python train.py --widths=[96, 192, 288] --blocks_per_level=1 --residual_init="none" --adamw_lr_other_params=0.0019 --epochs=17.7 --final_lr_fraction=0.05 --weight_decay=0.09
Rows from block 3, named by matrix and row number. Rows with one number belong to one channel. Each number is 128 + 32 x the weight over the matrix's rms, rounded and kept within 0 to 255. All counts start at 0. Numbers have three digits each.
# convs0: first 3x3 conv (model.mid.0.convs.0.weight, 288x288x3x3, standardized in use), inputs 132-142, a 3x3 kernel for each
# convs1: second 3x3 conv (model.mid.0.convs.1.weight, 288x288x3x3, standardized in use, transposed), outputs 132-142, a 3x3 kernel for each
convs0.77:141149147148144150140156149114077025000085085112075079125124110163155113154136101123172146140124162148131112145128154123150182137151133101137194029108181185104163122147098178146129118155127125114087152152132129093113156081116156181130190163125125128103128143079112141086108123101135141114112157152
convs0.78:126120121125135112122120124151194161101114112162197154146102118157122139146118151071102129155151177088168147093102188161173178147106105115096097076095147141055165098156172082108124111159163111135139135088164132100120155157124139140076076102110134156074108115109138138110137159141119122127129132093
convs0.79:143119124134126119132127123122115163133137121009088077140137133161125104134145122015114103038081082086099105097125135083185122140111144104179202111176131132185162105173181093093109129119136121204098126227097145174129154106147140058078123084130145132160132115130120052079115133107119127118087120122
convs0.80:106119121118116130117125119130110160194179159164126156093104148138108148113108105090151160108133117076078140114148147122140114117136132064136158155107128076043173158112142127137146125144136123149136136153129171201173125186075196229162142208105138127152113160172054161104115140129139115110113125101
convs0.81:123118127128135136124128136103083126120099072112150104134125135143127145138137130156095102216123117175118087152105112152115136128130139107167102098133101095097140116071130097121156122080095103202149071233168076163140202151081190113031146134105135113100125113079146114089134131161162161141111134143
convs0.82:133127131115120114114106101100137052147067133172200150127118131150149133117165148142144053120178143186105184152179108078136173052099102121109080018079145086179167153113111130185197135169216147159180212134149171107049174139133138130082072151130140163181053146140139168062154143102146131152131136172
convs0.83:122124121123127116125133130165111113143127105087125139139121104127129130130123127160144125158137136145123068104079119148111079125116081130135120152140141129169153098139110098117103130087121135125168125173173080200136186173165160180185118177146122176126143174150134112133133125100133127120130123154
convs0.84:113122125130129138126127135078070112148089159128112109180114100134140099134143109149151136194140134122091092177087202124124164143126149080079135124085131137153078105159148119174184111141208214134141144117089135116114171130189150140179152139113100106144077086195106145142153144111143150091126153097
convs0.85:120127126114126126132113131129109149157155200125101142113123151156127129149151144097140124113143147134085133125141142189115107168140081189096185123117171156158105123103175090065114120087139186135137163126101153188095153133149127149180153167132104138150178192115148176192155118163123109106162137108
convs0.86:126124124122135125129132131075193189134138106083159136107134114111159141120152113124102109123147107116144128109128103109153129112131096180119060116077128093153126125102121158085089146129113116134076174111026167153111167147149096190172161167151130122174122172122163159091118091105157107143121134147
convs0.87:119132117133133117127120118137221094114200171105051093118114096110141091129132109107135115085087097109068143166130124124164119136148110086175139128138121154124152064097123067125118135136126133112105117153121103109101067125088067116070137160118073133189149181154128159082113107086120062102150091105
convs0.88:142122128128126134124135121128178152129161086183157122140127136152110145103148129094098110081117150128130136142095110095133126090173075140142133096099132100091114039088112113118095097110134169185093114129116138146125148147147116153095079115025124098154173130121085141155113092128139119115096129118
convs0.89:123132121119121128115118138135200090128128087139095113119123156094117145123152149136095173128101092185142129140152116137124077101094111117175160106120129125176148119121127153136149173158167152141160110136122136107120101107100112111143065117081086105115066049097111096082165133135157136136163129138
convs0.90:116108115112111098111113109084164168158123092162186213122131102070069107091085085151152113099122138102062116145134133153117099114093121133081145108100136176130106123132131127092096080117105150145176086139175092128082077117136077084024110121100126138130097116143188185159155104134146113097145152131
convs0.91:131128127130118127107128128050081187106104097163092109122125125095099139114101118094110098144117124171170082096122104127109121104132090017092135042061095200131157163117126196161102185127111150179098133146116123188202149206162089142123142099141155088122175173062120074063120097101104106110114092084
convs0.92:124130118126135121139120121148119116159076162079126151158116125127143125154086125120107084120127043150077047094136119112164138131119144107160101218201123186174160115121107181110093137123118122109157115068126085127116127208178121125134128137156128168106136075134091088121150101126141099101164088079
convs0.93:121123121142140139134130140063163137215181139111144131132134107128122144111122114102060071104150134130157133113146086122138139132150096113106155070107151115125058125103102136129102154138141177094106124129136092189151178156168073149107070170089100136100102178120116086099144126108141139122133120128
convs0.94:140137137125130133132131133099111127141136147054125107141149144159117107122085133149151171119159136066110102101121142074125112153161095092100076122139105082125186118112176154122119195119119115074117170174149140078095154163122123113110121131094170156148147156138108126132128199161152162171136102143
convs0.95:135125116139122127127120129195149069160132119108137085161134109143146113142123144084086097142127127081130164156161165129160168126170136156133074158098134147153122091133111158230135148179190145142074158126100114172160199208170178193117104133062125178124200191151091141151134148145143150160137154124
convs0.96:121148131131104125143133154180090182139138120037122105152128147123122130120128121146122099153161100178110100118107146146121183131124137121128151164110074110146118161115106144120099138130094099142112121123200091104120153129112153174131158147108135123063182095215094183128155178139164171155172131117
convs0.97:135130142131137135142138134153191219149197187102140129144139136142143122122139144161147174129149135062074130120150100119129116079111118075108104174133103139127129131139142113128162063096093131171165093112101139129129127127091189153074118142114123137086182202144122116121140122093136133123111127113
convs0.98:146136130129135129136121140068077198082104204189148147134152147131157140140117135063128090160098056121089085164131128124196187182152184097128171103103113073097108109140094126143088119141089067131101085176126135067034111161148097170175103080108155111101037039162138163158138130120128138154163139145
convs0.99:134133127138137130134135123159118171216255113085225208150164130147126144149125139143199082141048121173110102145130159114129116154120123157073057077167110110059118115124132131090145113091054095136173194078096136100113088063151172162106108131072124103125163093129118109109142122146118117139140138110
convs0.100:140139127148134124134132136157104103152228143119149144145106141139114135122108124093106050109185108126110057121113117109149148120130094198134101081121065128121153147123136106153114139134098089084133115069102113129126199186136175169155109200155168122078132160075146049079107115135133140140096109119
convs0.101:133134131141132152135142146097104072036141144174108086119128089128148089167112142094077118127111137135142149116140114152128128167169108124152073146167161181177061073128121131150111160123110177169126136186179135136186088114156183180118209193131059188160115170143144171190102155098150133122135126157
convs0.102:143130132148151136138142145117124163199089135136112158111131142157131166136145132128116135141107096139100149188130211153110161140124141092081136069075106110084153117091117124104107107087133110202161134139100075096102124151146181141210116141111132157165094127160119147150133095146140128127152127164
convs0.103:126132124132118127132120126128155126121175099154183115108119106103123111137131124148158173147140134094161134177145115078103158170133137144140142079094122126128193085117127153158149132144133083175128153184133142154089167149125086101098093121099151194140073173138101148178130157131134113112109129080
convs0.104:114108115114122116126126121164152090121146175158145105121142128139131153138146131067061073096072114153151137155111091155076147169174165165164148151071113103115103124127138150172162160154134075114115164151151161091164201174142101074129110058070115083152097096095190164192121145138123116112137164152
convs0.105:130127135131135137135133131152138154163144119122122118106126155128126151129112122128139141187138106136118057138130121150130150139154158133083106094043135142126137114106133105136073102149134055137112008167207115144152129132096193174140150131150144111115152079107115097116141128117111121146117124154
convs0.106:115117119122117131122124122125081151115073136094140135128128137114140120105118133199150095153063088181158119159151155127131144148111155143132154120091058099126110170162147143111138132144156144130125113130158135162182182115131090113088092066067120058122143092152145157116154117116129141129138124146
convs0.107:117120132133134112107119116086169090132230255113133099116118108132140107132141128135138188112126122142112082102119117139166146107155173077138146160168122196107116059136092131141096128144110110130155118179128116133068130158126124069133105105097149084093101063164058114156085149101142134100155140124
convs0.108:124122125130127124124128129108050112094108168054103140125121120096108144138134122147130093132098110120121186116111092092099062143121099093177153226170152102144164130140114103102128126145114132142133134207176179087151158126087148109067130083118186100101182181081041155174097120126087142122115160127
convs0.109:139142143133128147138153145103140147152147197133141120167089126147146144166134136181133182188132111161149134138103162187132153171157204079129108092077103119113127114171137124188149114139146133029162155148155125150115154131160137124160119196189116145136098134185083090124107114108106098112106097157
convs0.110:143136134140143138134137126129070113201169096177184077136097116135086120141126117138096187082070080092092131118129090132131128123122178156108095132145157153177144095125179126137180165151174172138169182128072178061130133144096115159159119178137125145137108160118119095109132141182158143151148116135
convs0.111:135119126142131143139149148156160121182140154107134179143156106138141160150183148130088113084108077073113183182163175199194158106126125165201083108099112147151085132119102158153054116128127139153095099094150112141086079096140112131048121085097165153163123135062183099139111132157118087133131134132
convs0.112:124132138129136124135137130166123076121115031082183145111122141105116131108096108111104083181129135163129119096139172143120122128153129063067079048099081120125157165159104119155118088140135129139145111116144113103068113110126114125090117104169142127105148224160136137079134130120143126117135149159
convs0.113:138141134145142137155154140123101084108120167112101111143113096125111090109111109102100108088133176128086131133149126150189160112113122081143111112134103183110080095123105091126118114131123180116099072102025121136148095110097151189070128100085117131150139181174120070114092121132144161140163162155
convs0.114:127137126130136113120141136155207109079208196098165179107103109130089104139121142128085104171131107133133104137080126132136136108085125068116166130103122156141061130100103198140116134151155175109159169088178079135160089216102056155154112085157154142130089139169120085158100106148125063153122113122
convs0.115:113117111121119131121123128123143094106135071155118137157144098130137162123141149108150184130129147121094060107149082088090127140119135117185077094149128115154102148135170134189170121077108072092062140080144149108133078143188087158141171134116107115106162063145140184169124142179124152174101106119
convs0.116:141141139143137135145140141171146100143124109133142124162129139146117114138128115132137112148163100102138147146152176078107125125097110225039080166096112184159126108129137137166161135164148100115162133082138163084155206075084090064088072113085134159125168204098123141105149123133116135140126130126
convs0.117:138136136139143118131132128143160220170120189135200219111113142126143132130130133090133180109100111102062140124146097110112069129126096132131115127185195160222164168150143151150147180142159153083135153145151167103168132175086099083094080143104071150102105118179055170160147159125138134129132136113
convs0.118:130133132141143142140137131098092088171098173076121145111094111115119125134126122147112171132178214069053090118149121105098123119106141100060154146105067166161116144160146149157157122127140151120141135151108177137156115122087132123213109110182161147111156129141126144177157109116110108090108125120
convs0.119:146141136129130141135137132112121060059000081124114102130098103118137121139106115062053107127102153134125117111092094088075082146156145100131198105135116162123145141133130161098137141135172132095093113121134103046073119159143093146108040140126079125105151115063172093109133132154132144135149123144
convs0.120:144126148149147151131150143097143082094133138112184166152113140142083105118119120075076136102059161156163132139188161101158167087084127160109048120126148060038176075130105101127152141159163129104082144141124095156120165140118114145130111107107072164162120127161111192172096155155127133136152191138
convs0.121:149142120136128120136140133140169067221154230121142096120102100152146156131096162139127150136172065081129132169128104090138112099071113111121098110059089121091155143195109190139081117168105107142080000081172108134079255114147244153186108168147162122106149091132111140100126163130132131147099102199
convs0.122:140141141137139150156154146140091168117106127166192179112144103132120127129102092088167168075090140120100151138116121100118078085138151154086143047079020086110138148137150083098134143134131147098143096127144109087081097109141145120135118139122167141102104134142070157148115129164122122147134144147
convs0.123:178137158164150145149160141182141098125177094127052097188145091149139095119137150090091088127163130137133142128096111099144143158092107136180123159114102088120105147060041097110102143130124128143207119051108121079060104125167104101109093090111103166128154141131140200110117113121085126146099167142
convs0.124:094088087097103086093078079171129112158133090208138095081086090094090093096127097170123046200151071169120113141152135174139130139134118136156077133085087173112170139140058174108066114125124095141160117043139125086124133059131122194122061132155143136080153099057167158208143139070124143104134115088
convs0.125:124137118132138140131124124171198134087122135124066097115134147151144136131093075125159154148100140146097143163134144159125110135096119113159109152154131126169219118187142106163063104124102134120107166171106104099088105125105068089172154078137162137120090150119112092194154150127153164110096150125
convs0.126:115111124117101112115104115189140165071106152130136175096128083136079143150129142127157107084077056099095126124157144123128108124139146149107173199136056097094113145181170155134165098090113117167215161113142185148094149140116111182142182186099100123090052050134179179142128167157183165129116139138
convs0.127:147147146157148148147152144105137114092140096163094094129115126119135123118137133072138114163214155140137119142115118105101139135138130127127139132145117115050120143108164142146128098134120188173152181163095111148124146149106141124133136128125071113141124180158123118141144147141133158183144142115
convs0.128:103104115106111135111115129116121171118144167142159101128084119171116111125153124124099115088117171103131114155175158126178131110126145098143083157159076174179095129109116085068099146135111170085157104083137053119150185158121129129124110168112086121140099113082137113109084055134100148114119144143
convs0.129:118111100123116106115115107064090168132097158093053144113148125127122126109138119139181143185110124188113149159186123133113145125137163089104106082111094067077074150184171149157139132100139159117157109140154057139118135159074095012083110108113160154160109109136131123106133138133154137132119115126
convs0.130:144147147152153154151152152165093091062102144112068082129139139172158142146145134145144143157124123134147115140107115113094091111095130115122094102116099123139098143142135166154124138118096137122130156125126142099081146138097076157101131152121151177150142058071149150134127116120142105099137124140
convs0.131:154152155153154152155152153087109120043000083097016028154162146143153139149140163171158154131143176153157173161143121109098103104090109125080109073046086103100108125111104107122141141157159051115092089062093091141134131110122152159104137117102125124148111159171111140111135120149124135141137141152
convs0.132:150133139148138141150145148151205138141103128208148098168128129154132134141124132099148118159130126113124093127135125098111098106134086109118099040000082062020062133132097183127100145129072117138072098135132116136123165118126127076145051110166128158138147127125151142096138119152131127126134127126
convs0.133:145155153146139148146147146123122044052086085119070017135136134148112149140161165123128100149092174118168130155132143120070112101111134185097171114110255205255204129137172130191129127171144137162142124165054122097153144112151128140137112160117142113145127168080166108104123127117143141144121122126
convs0.134:124126152139130139143143144049056112032032111067000129110134111111148107134120149111098102080063062158073147106130164120151094144153150113171232110174182103089062164130126166144093127115120111102082127080137121073110057087073139152095090172181198122086190156095163168103160121147107091152082158126
convs0.135:143142136144142150143139143099111091038088063069124072134125118122132127155139119112133128154120132163162167119110153097106116131125078080076081140093085128108082143122129122106138132137128163158075167144105146109136069045115090106083139153084179172163171170124180150177128145133147126108140119105
convs0.136:124120125128129116112121112164118108111126096138175086150161146124146127124140167128144079121124172169179158137098142103070058157155079134112144103109075144109148121137133113142164139146167150172133167082187169093132185165161176154105067146160168200184106075118122108203133097116173141137123140122
convs0.137:120122123123122119134125121155178161229200190167179225112143125144159125130134124137157104066081104078089118092123130147121102130114099154168131191136143156177164116128119110127111143109089094095113093069096091063107095173139100071088106087161136140140112094111115134065138135136107122154132120132
convs0.138:136135138147154137143150133058102100090067109070030070141140126155130122141139118137194085153174135159157144118133182116137177128140189095124139055043080099055111125147170108137135121108143122165154112143159108108162135101105139092138092135103102130084074134078090114118131113139149128128134125134
convs0.139:135122120130131143120116139125038194154023057100162109135141138106107128117120087134111144170075118084102103095137129123103125150168141171150074130102144123147086175109152103180126153156075090101096141121094121059168155056154170106134214164110093085192120126150053098055110126113102130124114142152
convs0.140:116119114113124117122110113170193126189255123166205097113129139149120129109108118177182097144169138099091131155133092137196146118147142200127093142106099102202137121094077118088147140131059177084156124133125117077106084142126173206155138135164058110103074102105090095131142135143132114110152087111
convs0.141:139130133140138132127120134137125048179149111111117161116111104147106111091115090155152112067128174117087114120056103131108118138087107123191149101238090095157135120176122088135158132073178133158124151090143087101146123156113139054120147098121099140111133097133104119168133131146160129145123145137
convs0.142:119124125113128133112117115132143143071122164106132143149117119111131112122096119212141162113112166119095067149142122143144154125148161169146185162202138116118201091121180106099166192146139133096134177155167121117164130147069113046040130090053078071138141137107123188135130101099114104100120113128
convs1.77:176146146114134177177133120117110132128185187154168169161079084164118087155140133141135163075183156065127163103102116090101142122145182108153131128090117095095101141170148126135131145151141154137119152139148117091167154101092172181120122129101155124112133100105187134107129090118113132189118137172
convs1.78:145135148169142142168174133131141133122098138141080117163106115138067150126131089071105122107142095103169110133142114159145149148141118169171112115088086131143117135121160167086134138108108164140138155193162147145142135156154124171152147109113135178080105139127142105113131147164118113101142102111
convs1.79:152144147170164144131154144117137133117112135122139123136056086181131174119103166110176166116140130116094162105131179115135184142132214152130127144126131120129137134132188159193212143170198149165155108097105121059096184156143146140140129146105141145145080110130142103136132130109110086150148136159
convs1.80:153106096106092096128137165153123150140137114160181164175177094076108125119092118131144128125118093106169170117121152148170170189157131108114153093011101132131135144136158136122113098178096183090192151136141098116114144099108126110065140126116112089137097135140156167114131151158094095156174088131
convs1.81:114168112131178096125124069132157134136129139134109126148112049131117091114162133082152134051151077085162120128159083125125156134126062117152122233209097198104065183149158180144140125108121214132088170105102189060105133093157147115153184092133156137078119123084111146109139161172048119189117167227
convs1.82:110122122117123111129112126131130123078135109115118136112086050125135143099034109139068073143067164062094095146106099099084101089085107112105121181151162096235157116142139223123120159115067128098114061147152072154095080120109166192087105178084140085125186113151113101134107129131116162090130161091
convs1.83:137144128151133137133142124136167133115144115098142168103136139122119163100153145110167119072085103109143155136126143134102143147168120141140113201147141146147119155176116206203161161132155145117151131095171147149142103104120078121178127139188160196158130221125107163112130119113108102129138139109
convs1.84:154111130154142137109162147132129173127097139135148136175124179126142160167190145120114098102074102136114142158114080208107088154133031083157103129180130159131137119162144108150170092098071107119150073102159090163158130122087156120121131111101164118097191133070130076061111202141100139211115178190
convs1.85:153155082126120113147090085116123103074078099079094113106128100103093080090106088193072133105040083165123151142153089156142092124120143094152166114141122090135145183154112107174166138125109195171110134114082083065036124097090107167138126128096136125094171097109221165152143137128131166152110149096
convs1.86:106085092084079086091105129111129160116188124111145180114095160092099187160123185199130206159131106129144128108120176183176113183116141130172195168145053180143178081137148183242162151210088173120085177119057096192149129087141110070216184134173124105118131107086116075028098036057084000102126100101
convs1.87:134145146123111096155109141155180141132117134136124159130098129134106107127090112094113174130087127099104152142155126128125128158105123121173137136160119129170106120115112104092118114107120130115155155142144188162147143139137156102128117098123105135129092120099108074128145143131155099112152094134
convs1.88:125126161115096083120113141150122095172147169124101129150155151161173162143163124111161134141146146081143119139151160143151180075100122138161163126166191139116104158155134142110135150130135100142154105115150181168169137153140164175137143128138134105107184176165151159137145141143133143153145147144
convs1.89:135132109114109127148100084111153150060101141105120116127132172135140163115208162149101129173123096151205148066112118133107110125193120110131149110090161114079170098107080138121126145112149086175114108119134096081159133043089089047090091109096152152148110143160106129155131189102156118048148114099
convs1.90:105168147116154198055113114176193117173143142170175172108163075065153169171083111108126130206126168156101107104154145154120113171159129129137135140093100082211113094097136214200166157092085161130084153191154111187140164191189181145148168111164095115076158168099073190115134098121219170160092054019
convs1.91:129118148103135161106115097118124127154226130157185143125148117179160187115141158137112108079137137094092097148135219158070202172146160093175154099102134139167200113136112083117046132116094038110116153162177117098129106156147154143221088100131141107124146125105211178109067115166108085180086123123
convs1.92:110147158148146140138172139106106110089143182128115128113078168111125151171094143136179117186172201150186154110147148142166166123182099155124116156049079100099096105046082089109128158129147123156169138097147097133101142155148142180144147142100150135096157138159107099100165205119145164110139182161
convs1.93:112117204134147143122154107108129119091128106150144123166201201137155132099072083139126101168149141153180174217180146150109159197154154150177162139122176123175183175094167179124116131134149054122151094137170137126113115148133102149197103155122180130118187143153117093112109157138082109110106150098
convs1.94:123105151104104097110112146121160140148195123172144120152135086091192083112124129143217186098105101091134066202153116121180149148125118127123136081090046117115061095096106100141089077115126150127057132131140100190107105112116094155126158120092112141082116076181131104126124079200129124176124167142
convs1.95:168106143174128107109134131148139158075181176137123127074136085148161140144093099114109118161128175134108156120153105081095179163180214158185155145153146166199126055098150100118144090126141065127141214139103180128105132150093160181152131162099131183145115141141169164123152136186124118097151125128
convs1.96:143136155139108141143113118127129126120134139097131128123072111143088116134128090101109111116153092127106120071136111106140120149163163151131153148095120148109122113122113123130100107131085110084139120124096158100121137116141122122132127130131119118103081115079120134110162148132116090097132132091
convs1.97:132136151163119132133132115130142124149193172117148113130134098146171164080118144132128122112136152167131083148180160103130158116124144132113122152131101112136122107100110124124088127125088147159137162183156111141156123134113151185182181148154136158128174163114152106147121150152150138121143188132
convs1.98:194125146122137120101110099137144130107114116105103157132118186110103082127135060093129092133171096130161135138088116121088113128101075183098123146101078132098123154158101140136104107091127163141143082080134144118094146131121117165128123122149114141166143125186134147181145079126088099141112169138
convs1.99:174189122133127148146154154099127180131121102112105156106087130134109078111084098096077113144145036150092011075102075077095059078150099134086098188119095162187107184181168121144152102138121110142106134087027118126108141130118115120099147138122116137083129115110145117145101104160080105111119076104
convs1.100:155141151139090107112122133110122134152151163088102098136136180088150109111094116122110121164071121166151118142122131091142096114145139148108144201136160132138096156140127166100112108119146159177125115150096137142130148136129136163161120115116143150135173114169135135121125147130087142131118144112
convs1.101:160139136132131149114144146135115145140171137123117107169101114146113099120077126090120076138124139106085145139159140150108138141122137156183155135192098164171080121155130088134107107150139120102141105124109154169103130133133129156128106131117098109090111109073102080064149118092157159092125129134
convs1.102:100093118126174103130134130157097103113101129139120106171182092174193189154142165059100126136131177096111161152140132118183180075117127111152138180186128174209175141159131128102131151082111156165165137183236127158165121153155140182138129158132129109090119108107118105117192153140148133108148134120
convs1.103:147108102129169131123120117125087095122118107154090113145117125177151095149150147132151145116139177099128096128150142104178123154146109160130133182171147070082098100122108114088085179135115159166134112087125135138182143157116105161117117123093150115099125159147136131174166209129135137093102165175
convs1.104:087111103139135061132122108114135116081171149137103128154120112111130145089154161149128093176164104116089113045113040070173112133150129171200201116108132156218139140095110114085124092093078141131135092089107100150129125163104176213164142121104129073131132170168130140161118154113074106155115188151
convs1.105:121154154118120142121129171168136122201177140145136170070095118062122104170130125145104113085113052148177089170104095119121165104157200193116104125125174122137176154103151144081135101066083148146089117208207110109154103075096174102127169131133051092102046120149156143085085126153045129151132103168
convs1.106:061125093089126129153134103097062104102065105115111142154082166110098194089133165209133158220128116195221147025111089084153105048131068137189147186155090160146149111091133124086020144112186077062108126063192114089079162118078112084079104089108190085114122095135189132117164166130171120056134136063
convs1.107:111120140100118152107097141109116129066071089139142116073070093146117146116191118068136144093139112114088066120142191082152126194185135159173149085143049104096124122120097125157120137122170119122109099068088149122117116126119126201183118125096134127149135152214149172139134134209139166156203171157
convs1.108:132134155109149121110132104102114085134071068148121106204183110147233105180188189167162144112099105191150091138130139195178096108118124141088154128131129127143165145152143135191142164144169143114200138146168155130103155203097168144118173139118045052094117128154121151128142078099164122166160111125
convs1.109:172142149185124145164137147133146135122129139120121098098110147105138149111165143153165124157171145135124156137167145135117123145137127116108139101100136123098120158125127144133140115098130169134135146121112153138127100108111105105118098115133114121124140141120133123124098139151106116125120147134
convs1.110:100124121169118156121113140149103088104089109113117122137140117156137140132135146102050135160092119172177190089141131086170098113202090062180175076204191140213073132137100172146132115105124058143135125176131151095143151162117135143135128087093135130140152123115175085153123108149094154160068047175
convs1.111:140143144139148137155134126120106131120123133114126118137153104148173130171156107090123141081112113105122112110118122137135128138145129128121130142096117125108123113104116124118122106099107125119131117135112121145127142151124121127124105139146126153131125102103111115092146140122124098117126092119
convs1.112:093125156108122124094131122164200176176122097103138125152154158153107143115097089103076163019100151072150142194134106130115123111108150101110127175144199125132162122121091137116056088173044089125101147149073186124142090136139149118068170112086137209176154164112101138084131086109088034080136125106
convs1.113:134146113120109138128133163134123151103104146118147124102095115133109106151115112139135171187185227074094064120126184091092093162076111109130091103127130143131162159143140200193162202146137104094102142115035101116142088113120094110074133121127127129101137148137164137142066053078107120139151111177
convs1.114:132108126153160138178105136096124172066069167078105180158140139171172154080144142127176142124154063191135048151159117101188147151203150060072099087070107150159107130120138131179178154127118089160213118083186122075128184209165124177183117093173136118122144094128161153118087121112100095085122169125
convs1.115:100110166111125158156117101134112118127099121156155156150137091133099095196165150135122186153103140087088173143160113100157137102172158119126126150144095089097102111180129126130124126141121098114168108167143114189161139146083163128136176125167119159142157224118101211131164150159173105177157130138
convs1.116:143107077126110067155144166169100081160082112157147130135137201104058243078068165094130135076126106069143119172085121136099197112156109121132122155197131172190127117144195129197208115142053060124144133133139108083112164158139153157127116112099085159175079138161080158210159144155116122134092084114
convs1.117:148125130132073151139114110107123096129131119082102149114107096096087045132093100058067039145162159150114184154137106181156096162143090120144104086163126097113114151132136082134128136110096122115097111119077110102083130143100150171139121116098123128158136172132087131117168089167166126128169119105
convs1.118:134147130151160108147152065095096086135143148122121132065095145123140113105101127101132197069111195048137155069078100120155122135158144170133105197186115115082046159177134130176151140174170142078125066108134073098160079123110091123099098115102097089119144137150153129103084067107108094152095078078
convs1.119:123137167148133120107128129114094154153157142169147099129155138135152157124123080134127072100132141144183173144140142145163151105109125116117094104135147128126147102119133168098092137105118126171141052136140127195148125120159117119133097057107099130096120160142125075132130131106105134113138149148
convs1.120:122154137122091131101108142104140126115135137103100123122124111062076073127106078137143147169146148145099071116115154141129123137112133098110110153116142139148153127147114135151134114127123136112091113107113116102124129126099121126118122130148116154128099135122134120111131129121112159146149141131
convs1.121:124101139127143129082134114145119121134117121148105105150116100109064081139109128058137135092121127110140095108108118140157162108124154119105094110173127165131155134139134141136148170137144139108148120119108177117112106087101048107136099113100138117120110149135132140141097114153146127145129156116
convs1.122:163134136123108139151090136124130112104115105110129118154146118096045125144128136085149179151123132117064125119146124195182162173150119129137136147137157119141110098115118132159109094154162119100122122080120171143143108129133152141116123128114069131154106078152125120095158168162114136181115154143
convs1.123:143150166131142141143145162143141129120135126121140138132134100153134135135143119138125136123131165117108115149154134156154155141139119138135107133119122123151119103106113129125138114133140129126125116137111103126127099113103125111101134118102125106103114125115113097098122132136130117134132157142
convs1.124:127082145121067132146170096141069104136136141104107180193165094169130153155144149133105058160046079189165173146139000180142135167126098090148123178168197074171125099120164144122125115111187201144118130186130185156130144140143126092141103145127098115143158119091203152175154164151086136125151070129
convs1.125:100098084134125130125137112182128167109087123181097106128079049149087108193047101121099111139118160113120128153163206117153120104130118103132090132154149153092168139122190176177203097167152212162160153085104097138091101128108101136146139142133050155167075121233141104136085066110132055131089152115
convs1.126:089089119101134099092160127149135106144198131069173112070138135151192173128143141074152156127145095129109157119086129178182086178113030099136209145070091141117155149174181126145090117138127122081063073087098147172117134120124103132151143124167127119158138117151145152214063132171122133142154088062
convs1.127:151169145158150163160156150123134155143108128109097121172101072118099113122132137134156137174169168148161163113143174125111119146150119108127106132112103127151166137122133129106117088126133145155141094105077069078074146127138132103116140133132091121112082096109114116107176122116152118144139115100
convs1.128:083078142095070113090086111110107118105159146158151130194148198118123130086165158146108051134145203168189172113129076129121105084082096127144140165091127183177171148128062160167081080178155108039108127181146133180147088130129103145158112119116111085139172129123133133127179159125107057064095149179
convs1.129:156172122095173168108095120094134144081088128116118125139164159064102088108081179156101099132098047210111145106215138157151109216075142076194158208088163135167121110126159124132056152133123209174092122100151119200149121129166200184133133060081036133092108129150100090190137150127150129111038129044
convs1.130:050080164020071126085129140125133133164208138147159088162185241117120162162112105110157154147205175087164145151117092129160132143113126073128130073125207121167139139065000176078000150091132177173120117128110096061108109122111139103091158144118122119086141197189091108161185187132167127119115105069
convs1.131:167104111162161089162161087101117077130194168139184141091085108124092042139095074122125061114107152082115154162141111125103132065067104134120036125078061108077116129083124125136122122194193217173210181133140196168206138131127133125103142132115089046040137071104151124140176128082172101086131088101
convs1.132:131160157149165169158173186167165184136138159110128177137097116112062105095042133132174197143255116094236122093154140126157118132189132166125115126188163139180170152107111185143142123099105118117160179151158135163128130108113139112112133084088112104116171137106178116102110104166138099201138167151
convs1.133:129122132164140168148124090092144114144124087171114069188155125203141097168132156124146138154093149054109140196168067177063119088077082178209174186091144099117115084104124093165114116148106141117094047115128087104080125121087124142140077096116120160131153139133089129099094187170134198134155157149
convs1.134:137111117139102116165110114121164166130162156120169157114148097170128122182121120118133124139110148138150165121133081085078105096111142115122097149082115139084134100083142119121133137149116106112096129102152150135111127128132130119128169118156113082135131133148131139142101130099099121070140165172
convs1.135:118148174042079108060073130096129106113133170141146130115133138136158103135114077122167215049149144111135087094040106137114113187202178105115135079095185130184133195159140146103016115071061126121093143083081063075137118107139156135069165110080120128082107134090094080118093119064170216107152157100
convs1.136:117106116119123099143127124158115108122151147107120137135131025147143096119195100059077113087121141090112148141212119124112133157109115187173151137172137180135147115117110104112109112170153130170084124143102167137137093089144122128117109116095125143120137139133153150187140146123180139103050160141
convs1.137:137142141134117117146157170110137143128141108157165160097122126136094117171119121074099096079109075111055067143121167159147172169145140133147147112108114125119122107067118122101077129136122133132105109120123114119133112126128129119108140152157136156103136165133132145167150140143119102112147130152
convs1.138:121124132093118128141156142107116101108131159108153153133146116142133064139108100121111137162137139117130089099087130086110160078067116110118122130094127133118106151121111109091129097109110108175144140170109118130141115142171106178181147172171152141145155104143150104134137125086137132122131108143
convs1.139:158147168118105118082082116141133141099150129112088132183173150075159160122132128094133108104150122074121124130127077152101126180172125117065122124167114130141124155135135120115152076144147117135200153161182158116147117117089090132087116207133189200149120158120145204127112183135128167129132150088
convs1.140:096133123077113138123097083152124164108110156106105117112126126126118111131098153171149131120100096136126095145163125111125098144119128118110069151135133178124137170136113125153155194173155123131107122091115170136133095149139140122146122129173176192120109125127117115150146138125134159086116130096
convs1.141:105138145132164116137140143191155128162125166115098128119103054133125099171150148108125121139155126149117114101156132098131119130154133138118111141121137162182178124096098144115118144131101111102117107111126121116146113108097150107103115109125145115153105072106122068100136091128111103146120134134
convs1.142:071125104157125126115103148105094084116128065159169123119121142138063135169060093125054166076092166120087157104150107153166042118058100130142161125160182179000124053117118067038153074115162127104140205127169150093064217233153143182057160176126112071181149102083106145189169130017184147155126111068